A small image denoising model, trained from scratch.
Model: 4.07M parameters, 32-pixel images, norm instancenorm, activation silu.
Training: muon at rate 0.012, 40000 steps, batches of 64.
Data: trained on microscope photos of single blood and bone marrow cells, 13.2 epochs.
Rows from block 3, named by matrix and row number. Rows with one number belong to one channel. Each number is 500 + 50 x the weight over the matrix's rms, rounded and kept within 0 to 999. All counts start at 0. Numbers have three digits each.
# convs0: first 3x3 conv (model.mid.1.convs.0.weight, 256x256x3x3), inputs 132-142, a 3x3 kernel for each
# convs1: second 3x3 conv (model.mid.1.convs.1.weight, 256x256x3x3, transposed), outputs 132-142, a 3x3 kernel for each
convs0.129:427548456380473534500514495493448471495523450481540487471439386449471409520567418539370457484486481466491493533532476469439425494481436555528565525477477504461461473476496522439543456537506506555442555516536469472474477505565517507565514539517474475423502521518420508522456450480432455467470507487
convs0.130:474422462471439493467460574551462510562565539522580474563524534586602488511482404526412493468379425517441493457432477472574457495612499487517530508495536515539462473564457559468501551500484565587521544559563541495506522499495621556461535544544496545554504539540477477488450443511375493465407368400
convs0.131:516445490468486452443437486466491452444458462501560436448457464446453328531467459474480544559532454526448478520461515525463474595507517552547534549478461507491471504499472474477542468492447470520591527506528504538506481533521537542543529526564429414431467482525517509614522529508604466457472476492
convs0.132:508541575569492462490486464514537518531491497566523492524477585523490502454576503451411529545539535571549513541531561494552515541556455541469483567419591536487459505537459578433421446435516509530539540620543499544498468477509551547525603554422484528567499489460476441372435479479430489455505471426
convs0.133:595593598566525521562535441523520468527426463466438467492503509500466580537591551504481426518505532502485583440480473424496461468605489483502460448525483476550566524503517516530535466590579480497473451453464531556494538547505570555520548509562505502478515640500489566473494431446413500461548461438
convs0.134:521431407472539519454390444526535548495524485523495515473472543400528499476423478496484473457451439544430556474506510510533530439482590428419478510448523456531543504466494504472495516458457530438448521463464501512531504460493521474419515591429472479497488454482536498526482450454550488411425598486
convs0.135:520497540475537541466430538566572560531569610478493470523475537448495535426534500543524490502525549534567503543526486490558548422445499457447583470550431447506433494489439529571519563530500500459485511536568518547479509550438513394471482363374520517594636439644627313447451449486517444475496527529
convs0.136:426378510454489543513477470490489488560473501512475573546472506581422427597557518558565515560518455445491398508504458490468475580452414434441500434446507506455498482478583446522619409529510502427484547440461505436459558524600531509613519544572499523538468428454553486502457522489527506467539478449
convs0.137:510473392528503378455454497533561472426484383443515504519569427485559346509537533514535482443458459431562495557508436524323465491486497521439442552495482525540505475489476486480469454525486518560575527464567481436513510501477503486481503499558488446527497265557461460516484522539538462539515459458
convs0.138:524494504471531502502585460513559417563545522542449455464495526486548579511498530502476542546422561540519531601553466535601481450545445525539527528541520474578490466511633514574612506514550471448491471511509449486476492515507486471552471509578544493509500514449485437439488499389472493421500469473
convs0.139:502432449529458473583517452479521537508568540485532446514506454450561536475486539529502559518515439495480464497520495474510524533475488487520523485565530504544523442441458448503485468454446583422533458497445441500461543485486527561545523458555465466455559500484496533546498507476412475470483430452
convs0.140:480485439472452500529565430483518484464521535531499506520581563483515468485459478523494498429394519437486451542540439508639537524556414519444450459398480486491478468484511433527503519529483527475459542478472567395455492510484501472487528448478474478544460496558565482451388484348434510460557527426
convs0.141:454420479503478510493447369507576516459592550486586532417480501458600535563433465596551471588537581474544487322316495397580587509572546416484504426509513440555510410514523500642551532503565526494501471474479481529407478499521540567465497501479418561454549540439455392452524491480500545526521506514
convs0.142:514505560493532525448412531507517550529468509464520555545557446534552528488473538501486465490515511481454465531498456533512469501478530454429577523512418481515501517470589546528520635635523503474473509504512497515521525480566522535394491510440489553484469546496449534516496428444568472457471531495
convs0.143:519569474475514496506460468430528530564517540559522513452440493480453389487459369457571583488439654423495472530462435591511491527530500492504512454499497494486478568507401443541409442458485441449505562460554535467514511502451506477589440467498495475433534407532509430571465451513577604474514527501
convs0.144:468496517588516469538428496494443477486415448489399486447451474434481520519492535464437529530452491467452395502480506498461534540474504498501478522491523528436471543514469507394417507452447505584535547593515499510502481439448483493437508466500495522503501495456475507515582544515505468498451445495
convs0.145:498387418438512474543562522528504489506465476534461442488501436508530513481466515449482519487423479471567526513449522548534485526502520472513568445495507487465474499550526514497577418458545556529468482509534444444490486471485516541477537618478458516512523488475483610554492494474513471538508518503
convs0.146:534515455521493483531555480468539553527546484424502384603566413561451456446483410506529494518499517508493515472519546516530556533524482420494493469504478497441475457443639493412730530589599512551548421486524447451540515563525498579551507572476505518496497474407481431466436429521470506482479557568
convs0.147:473474465455482466434498512519517566549544572546477447431491531429534574486483483508489467540567454453493521425449496468544539552609593471499517522525544525540503515559531528499411523423500505558594554593554598507517485521522463451459482333371494505493492452531535583560516597575456531551495482586
convs0.148:505500509463535581577577557504483504502465544443503536514511506403461495429421470510443563545543603497489603532585385584619502553529512545532487514538511450504431495512471423667516530621448486494492469474440512520580508505517502502583437476393499531457542533459565509404471420467497518492469440474
convs0.149:576557482454491521403455524515475604546506632468521533432568565409654661469714547482545525539539404509508409546534501498598475468530465522497485511524529532499454487606485543500470525479462492457503515571552505541541519491525516436400456516493465609551480567429474494441506406516521547482469411445
convs0.150:454479474475525489487508537510578575446496523472519526568590515521571479430392377486371476552452439529541525580583535638609510607512477426403464466549515554601516490472569527519577499527527409451474457462497455440495443498514438478555525494524504508494539527509483494432516509516535513460538462476
convs0.151:585485489449715364481362385502528577466549564445562566447409477538657618535565453470424455470515494501532440472521480509587531478410465482527521485436545504525503550536500493568557458522462539585485512467441521537516498520432594522498464361450405489517495506510556450432495565533498560497472557552
convs0.152:574532481548571495435423398415500521439490523524504508389470491337409488506368457513551541503473552447471474467531488432470487493481548521438490597595460504490460508470494510372436486453549528594515496503504592482504497531522562465514528571408508449444467497462473603478555627497497534688424481472
convs0.153:500547526541540487490469511517535468498521520502462473461514523419453477456469541495475517538485593428470553504521520533532541500468465466567543518546507447449414491496525511551476466469439556455425585577518540539524490442495491417530463439513490462454445453508499521563461531474442499453475461484
convs0.154:519547494436470470480393514504475466400576534456581514462442409452452493425352437541594561505505575523452499467479508523500526497426527464467449511507511527455469432458472434467493521509479555553653521509492457515534489510485420510411428451421537471463533480529554566567543499525541567503491600535
convs0.155:568485507455387482515478492523380424454421514443467521533422482500561515429527503468399512469505475501582496453463422480490502543615473522438553486427475560509457597554479532483539438544533548509499567543473540542511473417499512385537476532562496453507493459554483461462471504505519565490565551501
convs0.156:498562549555508465489608406495475426518448504503511558484474467468505528444443484538520491501575536517578544434461525508555562508485514519496494499494515500516601534548500536554447471429501512505521535521559517504467525593500546554548506565484452499543496573499558458467535564571457416492497409424
convs0.157:443490557450515485535510478519494475532548510498477510511489518546494497589459503499528540559479615433409537569585494590503500488423544400545491425557451447525546355538493389563426539542523515505517478489457510554459511502466461429408453459472416448478484545515522513481490534549457476475541541618
convs0.158:429459470434381449552504501569564559537654519465568467460454485482589467477545426438542490450519475468483431453608548425486483512409445447470424430468515534462433510398425467464529507584442529491472521467462450472459554483451524585430512475399438486517426406561461413540554492510491497599508434575
convs0.159:526514473512504505531585556431589568493601454536448475499443457470524477512554491557491519543487483456469464508545535576545509515467508423508517484420445481526438457411472503456642578508417489493475466496488504467483437475538477546563467456424472444454503462479455456459449514469498536498457528476
convs0.160:548452491424503512476464480492599517519555561542513590563580486487476459476451455573502498539440471565517414513490504590611471561567499479488490448506491512523507471512581480513707469596577478501524470366536490369521466529528466529547480437426519521462471479501488448470501549574453452565507484524
convs0.161:480421462496520446499468508510465539554559512552549567527455518496446511466483568475449500533424494505573491489596518525479498499496501591557532466468400469493466552489412513459439515534524500558532487541550530461534520574466485564486544474455536468435464479584488508431546451428509548484492572477
convs0.162:487465528499488491461535517454514465483625565507547484525522542494431459535507497423482488506516422576512362429536526501430494492411451537523522482384524482481488492558569533555526460491591536523539528553507434493458465545550416571570473561584574463537455506495443540563504504463532433533584410505
convs0.163:439439521448412558460469563425501487499475484478473474502592593492619520390325419576436419526492401505444526493530589501461528468430471470479514509441485471497466465458504431526476437412471494506498556566485471571508511498526490491545477450506498520451467488482498516565601459456603534472504456515
convs0.164:465546505525430381496495416485535498516489491578520501438530578437593491576519391473414478502442411432418380491558450524491471501503463544575545487519482483498497474439522418488516507540435518460485492485478544529463462535545455469479500532541516568521537397470541481523555452490532448454489477463
convs0.165:408441444448546529607482452505556479495504491514489493607618539507429570499443474543536561414546522478506526545548445552664520546584524451428493540579533526461526470423517418527470423503433454470559468467448487509501533482524476604476506532498443452453526528550505501511465523544501509484517544514
convs0.166:527525484476515577495510411553488477475527510484569494513534473441324400430485484517542466528571569528482506493526473529475415499476487566529534541508536522463567515473503414488482480447512524458490508460509541434473527546455532517536593579571491495548443487454501497482501390577550487532546622542
convs0.167:445471550467435504477335437461477539525437533488571494460464466588454508466440495448459446499356536442412513505492434547495472443468453494521510455551518456486511545637483620630390559430509496529474495469479457460480467434472498430482477422474507446468468479444486585466507561551530499533519537513
convs0.168:444385426506555601536524438510460444435409432483461457436458475496526410451465501493380427480426520444475540518590516548517429568426498448496510467464434534540475463557599400663511426501369505560575512517558508449534517501509529423438486465457576501491509419470475464513406445438520507526388508520
convs0.169:509490486457552435495481436500528513505465581516487575547513390491419350605514462509540578539545524510537454528589565506489530519479480502443540516539655538532614352464528425467440478522445450498522520478465550482469485440531506459538565620524551552495473430521475463523480434469545470337525612527
convs0.170:418486534494493545492485510523524489541532571521426518539503579499533562423471538555627544530521477516506449557637583518437603436421443520481407500562556478438521544480501504490634582495475540507490592513494461512511515570577575604521544526451501437404516596432457661479475397423516512584561497530
convs0.171:438396507416479596470612553535514481550564436473616523579519487521424513414512493562436424494590473500530447464519542525651422572577496453450511383462494488486499509451455566325570485476421521464459553531530507533481519449487503436540463481545469604499505691479507508479523488369470439446537470531
convs0.172:524516516562521563523513498437450446411463562409536468495429396522501450492430451531519510483510586430531538458426491549605497552655468503461493519509511552483487537558530512576509447543492444509510475407497452453488488516452485573414531494510442502466515612507503497514503449495544539530491530500
convs0.173:393399446472577571486486451557534455491544430513463523491576484476490421393446512505537481459470478525537556416532463501549558471512527452411501518555480533539445475521542433540479455456486506567501480565559500471555543558484492516453502474518491528512541552515445507492544471484501507509481522432
convs0.174:445396477439359483434398459516454456483454444467478417503492530557525522540501510446463550508467525516505496493480499513485484517474470445411506472393480497519499502484528481480559462490491513473495456478500451495522523568525514567626560530542485495528527457480518474450476502480531577499541560447
convs0.175:510570535498571552524580481501529478441530515572524440581589505490483563461470499501513443477473488509531556474527490584553508549541588509477520533670497491508511487436445407366510475517473555522494529506571517510495525548497449383444486575467502479530579579530488468469527490532452538603508545547
convs0.176:424508458514499408508489451488458451413389475479444476499517457504398466479401428478448414513408447477457493443447464501441526541514527476451515435480503549525528544576511553540464582516437476491468509524539506473450540550536516677573500572540446552522486563457549557428516609538493543532475523514
convs0.177:507434484407394446439468464467528490522523503602471500588586507577492453594466472526508500559461462522455488454541533569538567569566549442449460504478499475521469426391461466520561548496541537506507472522534455432487437442406528492508555515495503579535491549498480495550494481534460502475532544561
convs0.178:414437437433497463518566460487527502453536492462491480453507509507481622464402520454553487546535426486447417468446485412380407443365404581566501518550478532495479485458536457434512478389498448471519484430479519463457509477514460437539497387491501527451488476425633489440514517487479519538482489592
convs0.179:488455423556562445459530520467465463402446463487412478509553470599485524545534436551550329481399403478519475536480441590535505485537535475439531512603522567586540490514437455610522523523516535567510439579492413399537530530467519474486507488520462565449480575503510474549536401553593451479483574470
convs0.180:552473522534541538460518446513464493550405459544382468474468484496544507512585494489564493504544390579549425463469475459508483436506526518579555496521640550482523476475589434497549436616437485447458527469444455476526445484478475481602497562528521528496489560485526471534493464507462482567543471544
convs0.181:517457454649575474559548489567542451535483473601557470504465402474574528431484502422423496550371444487496491488524568502468495523454488504483407533522493432477479520550587496508559488440528570580478476551588505523537511507504546438484495443473555481517526466486529440512557373414465511476519479528
convs0.182:558537559544493568543527414531449479519439482465426436473384556410518449443419439422465522461500493508331396473471505448487452512431475560551515484515484423543520522557448497593498573554567493384435525409492540398484509541580550562515455466503491573540477522507490569498392402495455535453502570531
convs0.183:430535504415586456420464405514488508525455564532488464503434529494459523600469514416495502469523566509524484480557533441588498523535446546505422604504455560466362449407478437479597475542568489422528490497571553490486471521507510514483522462565454528496515413461502434527589499437553492470503506507
convs0.184:567606511478506534454502410471506602505584548525573571416430391422413441523422427488353441562494487441572495518503518503387460529434505468461496500451466484383467503434479503435438514521455507580550493555498543534460463451541492586435493554477504519535487559421497558525556538530466548615451478488
convs0.185:597559508447200449476450441391531541490560564460486547402538572554649468452454405549580488560569516555519548435505494466443519554503567523474463407471444440451575420397387452499447519473453462495537478567501473521455540478427564473436480457555518485532512614415446454386524559554610564581488518435
convs0.186:535496491459471547514465451525548463368496472398523528491511419472608530391572580467485431520556499485573463447517483507467549484490576506438441555538539550562510562609609548480630436397619444495438464565517489601522506413528390448550485544490494494491444518516540452530485411484608462489495475541
convs0.187:495410455473452480482490491513528500458532449462493413423449518452551525563509510429440470496412484561504500517519446523523498479443518488503455482454525504526456484498568517538538473514452509518516497532526515570603482572469517481503478461441455530527426481468497482480503457467580591490404492454
convs0.188:460464387517439426580580606513599473556445551519430549525477429523503448442530567515560476440501537521547535519457536559516464544436429519532543512516432462451467454556472426547535458439558474481415516574465488466450525516481443496602462515498518531449530564494515668452451350428595445409497507525
convs0.189:506468542465356493513541521556446459505618477434490557508424532520486429472401462517425536582530555495490617489601532431553509495556488442417460449426472424422527442464448488658405499559371560542504555513480556505438547578487442495489502474508495442529497393561443464548555514497599420498508513528
convs0.190:507547591526446502532470513546507540591532458527484510514463514514411503379400355556597544436568568526543552463443521430460510456457543464476526486509471473447487538588548610536481524538497493486464514537530502491516496517462479609510473442441434517482514476556509510505387561600325298601527374432
convs0.191:644556459509387528436552464475463420537453497477525482392443486477458540427494605480489446453498506519619509404493475513514517550469505463501511480459433551541459553445467523470485453519448541467514521459520534607503521483475540476452483440451525528521509498503459571490499483561527447435455487467
convs0.192:540460453444395479424519527528544542506593464443449503412452614538468563510548558544527429574543571473399530443458477497587562502567430365469567474499592492474529471508543500516451411504448538474433562580459437505483480493474474534517451453517400460420456461505527529561505516538472472526467435570
convs0.193:481580546464440511454470479464522484514500599542463481464479438563542542508517523417554525575547708504528561542570517452533551470443462542499466464415470560500428543485525565451507581495568491476498431423492440463511485501523493577499584526527465474493426441518411437514633462504537763534529484621
convs0.194:477500491479516491551546488535564492508650596490510469464451445519476504470523483407432439462447521506455475484484486516565539441457493459544595482436475595432449505569501430550521515482499475491493538440516460505497536569528548536498467499511499525489458505507466472463583490556627630488360577532
convs1.129:520519496409519552502470503515531518470562538544483468562544491543645555486513445517379435460613516454575545500525594495442642522405522431525577486442465540459448532485475491490512563459461515482518508441468535489448517447522552561535554447516495536542479456462489544478527533472501478529536510581
convs1.130:406545523447558563463556567504557525416444477566437443509542443568570379606489503492351474486509494508531454534497513537457551576512500442488540539579554553560527507484457458508505404462498581524484525413555539478478507458524491445558430462487525626524525491542451493533486475540504457617493513603
convs1.131:472470560622579418517477458521509551523447526528518555474462442465465503476503520522563545444451531491353528492567513504511577499543473508565464458532447430410424513479478530494421499495567506475469463441543572485446423497523522369463443512563502516536540502558562608576540505529456412352510428419
convs1.132:535635545561484422489423468521421394581492415536486577375461532591629505568489485446462509497578511508484496515453510429450455476457416489473538536450525409506496525551528599509406538522457599395478551343425514508543520574499483451569494511484500404465513492502551566412446504537609477550566634504
convs1.133:625601537495497403513464498493509580547446431531612551509498534453559593517477531488520532418509483534497471476556462485528488547516489456428485520443480548549495525491571538490513530491531559513540612585453491475514602544562482368456485526455550445482521530462509537486547569538492589486562611490
convs1.134:477535528525406530499458480476551496475390546482527510492536554498538609461438524522574491517538628548494569544520529521559508341490461448519523489538586515459563511495467567649498510503571539536528542499550548459430573552504515509493476460478543501486490478507462526518425534506509478599540550500
convs1.135:664497584499421482405483468480602487462468459484475438467452447506420522494518471506446552554518501516554510466532458446445539545480473458509453552497501468490432517532525503563442460473556517483440394494450533484492501376423572480486565569502447615510434459446512601482451482506448544480528591494
convs1.136:449483539364477595428478547556558494515645584447541520485477490519460496535477493443576626494540498492521513580495519530447499524572572598526487543487470513509485470564439532573496481498490530529553557499513617584548522486452445448532466434560495478467520497470491461521526530549571594626569545575
convs1.137:471542493539524494436436563490440470528473450536498501580534485480412423585535497514536487507472543559511574534546341371645533575586533496477501528379429470486509531537518483498470576503500463612465467579424512501547460533408467432513524577555470464557496511502445630525540472435603557478535506503
convs1.138:489488544523490504389493525494546515425457503451449537502471544521453528531518530532456467514501460552544459497463533516459466569484391547500478492456490529598477494449560498498540470450510514583516563474475509555537490478469494452552517521555435617536478572421512585470525507454575526536537532539
convs1.139:486523529499476489493502468506540512535488577512519487489455509479482510460436509478543556458492435533507573569530537648710482428520540562532502516499557425522624576599501536509591494622490463543510445505502434426465442552541366385511514471438545484530545559426585573457476556506411445427469341417
convs1.140:568497510523505556550600540516557489575542490585563540524509438526506345445421477543520572449480576507505459458475494401415519483486504498477510543611584576549477513521545506563417542553482523518507469556499455506495522520538465434513502484498506522531495469409512499440480432473436442544525512573
convs1.141:486490497498569496455512492524488487485425500547508588468445528459466564463507493489532512478562533485420429581456554532414677489549554517439586517467510527493569502640424562499419505460603500446523520526475514562524507421431505336486481510540589588475538472500563542600557482541519532571529525539
convs1.142:492454499562550441537445465489513500467466482537500523576542527572657497516513549514536480544474467505480520566479547562498511609493482491497437498546506440537443562421533600510461400559485521491402537453535476544534462554534508456489526491518526459548610443569594429566441427445495567504538511516
convs1.143:492456443440461457465341493616430535582530489387540522470423324483638554518563467446483510517380482527438589536550461632486493579470519390500399377503485455543508532487583457499507496419498432536463516573559521578530492501576577447455565489452437504477395464569478418544490468505494445467512490557
convs1.144:488468484401375487449451509467525475438544424462511442492514535546445542528495524461515567523567511522479525484501504448457493401488524511460496505528546532484529520438459474445459616550525539556476502478528511475539490475530403444506460450454566508454551455542567434487486549565601654579510514475
convs1.145:472481518439546566484507529547452524446490491500460471561488471518555539448590529468540565436480531520441453455496516487488598527600518562567531474483416521414484410517468519514496521520551659590494464460440500457480438432495431484504553612578489512556519456490539515484568488455496582546451436410
convs1.146:447396456476374465468440413532507447600489420525436513460438536497519488525489456434580548498543511410528546460515578415427450458481521553591519649552493570515457277389503387591461526469431482519449553498495525581503454390565480354462466440456555465527518487444506518457448509488410491463554616479
convs1.147:497544583528532587515590547542608491536586490486528540538554607475515607483463545492496486504422505531456435501463489473468527494518496484444496489414370545546500417494482478496406489480395559543455499493497513489545539589459498484480450461451496494494489533510478576549519497488515607516440523501
convs1.148:526556535458421500560475549508452500496418451550406490453524588535542533535567534476394536531489416524535460412495493514483408538524456458550548475481546489458500558379511442481460506527501611546497619603539532484469500514551455452438582547554560585471633529482542565487539492535418421519485557543
convs1.149:518425523491529477567570471530579529533431466485509541406461550343568518550569543582488465615497485498515591488367467478508476519475394546523530429359435512465488469505505514508473495438562540556502519513473452574487541505463510469536531525472468580556559545439501402477581532492554401452512610520
convs1.150:324354419459490538496459485493451456578493503499498589520623537616602533607481502540512451595448440573552540564535491595510478545469506466377442465425468492527463375483540492545447506526538453520439506528475500509585592606540481507543434504578501428457372420424429498444418507546479513543547507588
convs1.151:626542514449335453504457477506520531482457525448546504444392526428386486628560544558572483505544426488475481626545555449507470487519470424429437547560494452517544606482549408447445501591512433410534647612532463431421512578589458535448538429517518507475438604557503440449458473424504498571442437475
convs1.152:607560469608579510517523467448535488499624528491435571502517466516445499468509531549427540488536453470491451509505492543599511510519539489499523489409504488441492482600509497431538552535544470543569552522558472475503510497458569554504450475470498446526610588509511593534529499483491548397529445511
convs1.153:471513501399395398471494507567475537487410533478505598510610531510650564473537490555542475515486470499506502500502484578433484515433460535451487456428477512464527532556576480551577476481452409449436485501431528492441526571494501564528439464511500466532391490560441501479536580529543472441551492497
convs1.154:542630516500542556510536482563541514522602553512519562480490529528456509477479476534515493514487454449477448534499535470495483491487498501477560555615462563564494419432486513559494556525535492514480479451535523402528431495637463478497450540499468483396520497511507444543487416499470409560506512538
convs1.155:493529541495579533519614519480538499508436552545491534478484559523490508457522481547500541580493524542537467462402473498534481540516481535573511537493468503527506486548534484467522480483485507526477524473558472503555466499449426516446489553489511575527524584583483508534491493453517459558482515453
convs1.156:442511472532471421521552409416507565567481493590511472507462491417470530462515506461522457482378502487400534527472428480435397527502524429549509489469441529522445465533498542571451417479445527420493489463396478527489435516426480530493457368463499523494555446531503458593556515551561472426446526487
convs1.157:512466541440552475490558406492516551598444478563437596462441490596548457545493429485471604519598422443529461563492608485512607473405467519477523648462429485405519466517469495483566521519581507451454514400557444569490554494490527433589573446615483495450498482537439571629455415491507550433510515515
convs1.158:515504526497597508531528524561401497506488441533419496476536498529484516538476471585493496559533524424464534495553554510462493514438526520586474483631528540576548456519494502581466467502560493511513508440567522523550505530540492505512476498545463507486460383485517491491532469475546550465538509529
convs1.159:512321345415441457568534558429448496534427465487430485439497502528536514542511476449486529454510430456507463531526532455470526493413528521513514481456540525475508449365417452554505572571464536549528522568498474547505502501520522520470595475538524599658512461398472513449499519593500531519501506488
convs1.160:515513502533570578510535519520477483535427478503401566529509498607597505599580492428472497480436442449531394412461484503396514480360466467437504510363471502481485464515526429498522466458520498474548466449583454560526531553411530554487572561557556530470590521437534505546397490522413532578499602561
convs1.161:493507483532465426529506512507526557441498457520472475572566485522549513457562496531533481511608521506485527552500509499472422562450407439477517568611502513494540517518436475511510437412449561596509495375500491479478500454395469353540523455450563461550468407456516520522468462450488528510552610489
convs1.162:474428446519428418513467463397379504435446485455477508525463501526550566530525592507496480443517404485468417545553476550562489546517504624508462564515519467502513510499549484581526483524523525490474500478468454480480474514566439548539469491493441469496494434571523492484528458605590591547579559520
convs1.163:393388479463422513539447557550486460504439469465510497485516519517532504521399488471448411579435389583481362487499463457544547504548524532529483372443502517483519533491540510479533531552570523507484462414398540534398568566472567472510524531520508599545618541469559479505537516445479517733564518583
convs1.164:491468490613518405502458474485491434649568512411522511513413542439494546507535464538511549507516559541619478541470454480413400545440486566523506563638595524498499534450520526419590478501487498478475525534458558551477481570439600608532519514484478516454530438425491406472481497502522464482504505560
convs1.165:512469508573682483416451404595379461600494458523484545548524519561508490535454467475430546526483575463410512537549491471423477485460526477556576465514505510485497558543511495631579457530572536565499500531477448533442461452519475449509474520554603486465561476522531482493505488511517611577535574577
convs1.166:459481491439445548452508573506562536456467463576556512458468491439554560488570538503415459489377496467474497563506506584568507542476525557471537552511391461506523455488423496538496534375528521450442492486444557451481504446470472537500441412497490415467518516570550518520504438506538374509498495474
convs1.167:543529571440440496485529516468480486470568460511515496579489435555385363547540583541520526526579409486577436497576464533571465521529543603469535513514510457479524526610501467483497530474443478505502531518537550541492530539488444603519521628470504454509511617444522665456519529579489528481459526538
convs1.168:460380413370427520513549567562532490555424475579544521496539563493428559533493478472514636519543504510551499498522490510435449502423508501575550487497424531524499565442534299479514529428421417483482530498486483473564583604533514448500560465516541508554499612530537518452548441571490569730507550558
convs1.169:510503565540464478525456408460523524486476577521470443486480454604431484520554473480566512478542582453521507467539480430450476513460576478413446433430507524495514510538548471474469413482474524537567448461556580583579470457446445508490514521467434444461468426473544353444526454500576582569582503435
convs1.170:497434508485537543393393444515541479486525530490420502442401450404466516563439465535462455501390474549440497537635554468513546585541538451578556443491521539431465485516505353411457458485543512492531580521541550417518580419481586411361499559504508358555509368426476505498481508474461500467579569444
convs1.171:509506499532464531454518494472493508502414537474398656452502489504505463446484472494470505575458498496525512456503535540502374484520501506501499461502656472459529489546562497536451512452463479525521484584581502605523562554576472642443525617482525452487494487498483552511481532433520590505513496480
convs1.172:447458558429500581531503535576505484499565515502594483520530582574624578538606492537476457495522482520526487531391441440461509563548512491483558472575598549541542489513463458448449471445545494487524528452496490461498478400546581422511562520531600504403509355382477428421544466516542512495542565500
convs1.173:599548537457459487473502593523429470496503596558446456393538496488579462471465496489478482488490450517553412451488473401336443435492525427503533591581558574472463506476464393468562348503528511518513494520454507458532496562538586472535586462507499544580501437508488485497504512489495557660457398499
convs1.174:471558443544678577496604554528472518609539463550596587449544480493546575448514568446499462471503544486490529536553488493500501474451458482565541514631509487533491554504557484556532494508551513549482531616504478512469539533516499434505500465532416464442476467519443457463571518552523542516576525471
convs1.175:465444430470480454410387494458502480519526496533596495503571441493504454506477471480460507628473499596555447497515515455417450541583459494525456487446470412448488486532495531532565542570532561473462513476490503549518513519491525496574530519501477512468427498518523608528488542532538533512532554640
convs1.176:494445501484463511481483553542517499560536523505477489516549510532587523486513548549569599537583588553490531582592547622533545571523563502526550474477510492473493457439423526544489487465470554565518512547604511531524446412490375348346436424390581568553571433479519510516465486525511539539526470490
convs1.177:517599547495481450554514475451579528426451519551552500533469500464517471452501583480501591459601516465492436535481524523446573500586569575595581568524476544454540480471516482487548534486571506456519569473441437444493526458511470465518512579561466470466508482495505461525508453494538467498481486547
convs1.178:550488482508498464485503463594541553616482482503492529460501508521525471540465476534505440555460455510541480531505462550601472530529493497519447544461437550493492507520525490516539427440456573545494520528474418607513537467535557542569498512512482589471545553453463547531494528549472458479470460505
convs1.179:542516551512476514548446488513557493670440538572481443576481542590523494564542513476494477454533522521449472499552473447498417441551406443523526453421538505518474457528463534483496498494481535469501572450530484512551530507481452489510434459422472441499489520512447492475501591520464521492487555505
convs1.180:558526483413456560490472560471518468509501460526500522466354450497413545579499504501514513476493505501389491490386539477487526539569483531475521506540476448469510530480523489491498535470458435521461476511486509474493486403467480519497522545523559454554576428519561496488473527512424523413495494513
convs1.181:558395386560496545470517492492519404458571515444478461529573509379412426481438475574418482584534496530504509502481562420479544599502521482440489476458585459433455557450536448567497502406486555532413458516447469438538509480455535634492466610487447506423516536472561475482469444499511439538501469512
convs1.182:563497486507480544456586579526529412509537471530440505477493512508453379476503494494464481547441399494638510493462508547508575497485537479511565503504579522545420433445510466422503536485483577460520508527474555492487437411513458530520447475465534533504561502490470475512501583523479587541438542516
convs1.183:468529570455467580471553459485558520526443451454491566516502484440435486494436546430465547518492442491501565593513507565488415514512468549503559571534438523537512435558498480506443469457484481563538559375447499592516519442476558473525460568539537496537519518456570517533432552491484574425574537422
convs1.184:548439500470498516528422466452646434454675472579533590429415463515299467524526572562463499596550495490496439552545511571516505527551564524499515512515497502472427541583526422501479542551495459487547461494571507442444607510540500598403459489452446480496532478484487492466517462521498435444511479521
convs1.185:511467537539691517551469428474556546446489521540536498571613527556491518549489590485421529414561501496515464437500562473483534518438444542445496469531468504553490457483465402463441469443496490452568381457536514590525484427479519440571525467568485473460605363460514487547534580608519472509472533531
convs1.186:514540555558460506416344433448561471414489419531435429464481483558485486526489497475489532552533509531622562458545561519479504586542543476479484505418528534462488499515498491463571506463463470527463490467465515517532441462461512519511411522507479525511519661522511498489483574558474548482454468506
convs1.187:492468526465454479495523499520571468501484443475529551524489516567519526491436503515486512441458454482530541468497571529498512497522500502461540530564516456456452521474410551553475482512495470514555440423493484523494495350479499394528496476491539376470548394483430527518451525554451429439421464570
convs1.188:414468507552427544515547518490528417524508393582480477530480415577498500530571553544571541491548536481530464546499563520505508557533497457613514509585506518382426535438539491531462465519514514556517479461495425501551401417424486384496521542577499476522556456509448470502491465515454530484501512523
convs1.189:521318470499510582542573576524509484507425409525534453532506500557516498477483474538484496487569546452581512586349445570444534491500533517559498537471574505584635466439489503421462477429490506620459551483435529549489583481500642542540561567514471479514482432471513496479505406500506472515501542543
convs1.190:460443518604519542556539528566575479411564539447483517528529629553576586520460496479460503413410520410450564537461465569528506533516575473524525482490537535542525464490541578516501471490480520553512561573579575506555494541506454529506490426521558545511483465524478390562481535521553611686486502485
convs1.191:502432473435370456450459420489469526493453439534478491457508458518524461461397535432485558503538638493475497556578516414565480482419511495467644532451563524552528427469436466445472564528479464445461575406446568574453548524559561464467560443422468484492493550534495500515467359472493498534569630516
convs1.192:546586519487403463552548636438519526517396536512548516502479552528526540508452524519507461529468446505463477418520499429568541499569435557541536551503559549528596517483532494498590465434466489499556525484573435442485456442505574532503646623476470479476470500463492588497504588508545509565529500516
convs1.193:488552454529596506528507476530400521581552547520547478517489452504480462544531518475484454512318447517491583418565499407545530493397452521479487512443369542512464524459576606530522486421497546495463563556500542465494437477576491406509483488501529429450523548576541506556546493450478441519514454477
convs1.194:426420474477405451519519435529540540530567514477474455449410448491434491493480520480454558514478469504531477523602572463455603397476533503456502462602453503470456423356451510596435510527457569533499525414472507442433540471564558453452470470447615594465530494567511502525617581525518518576471565498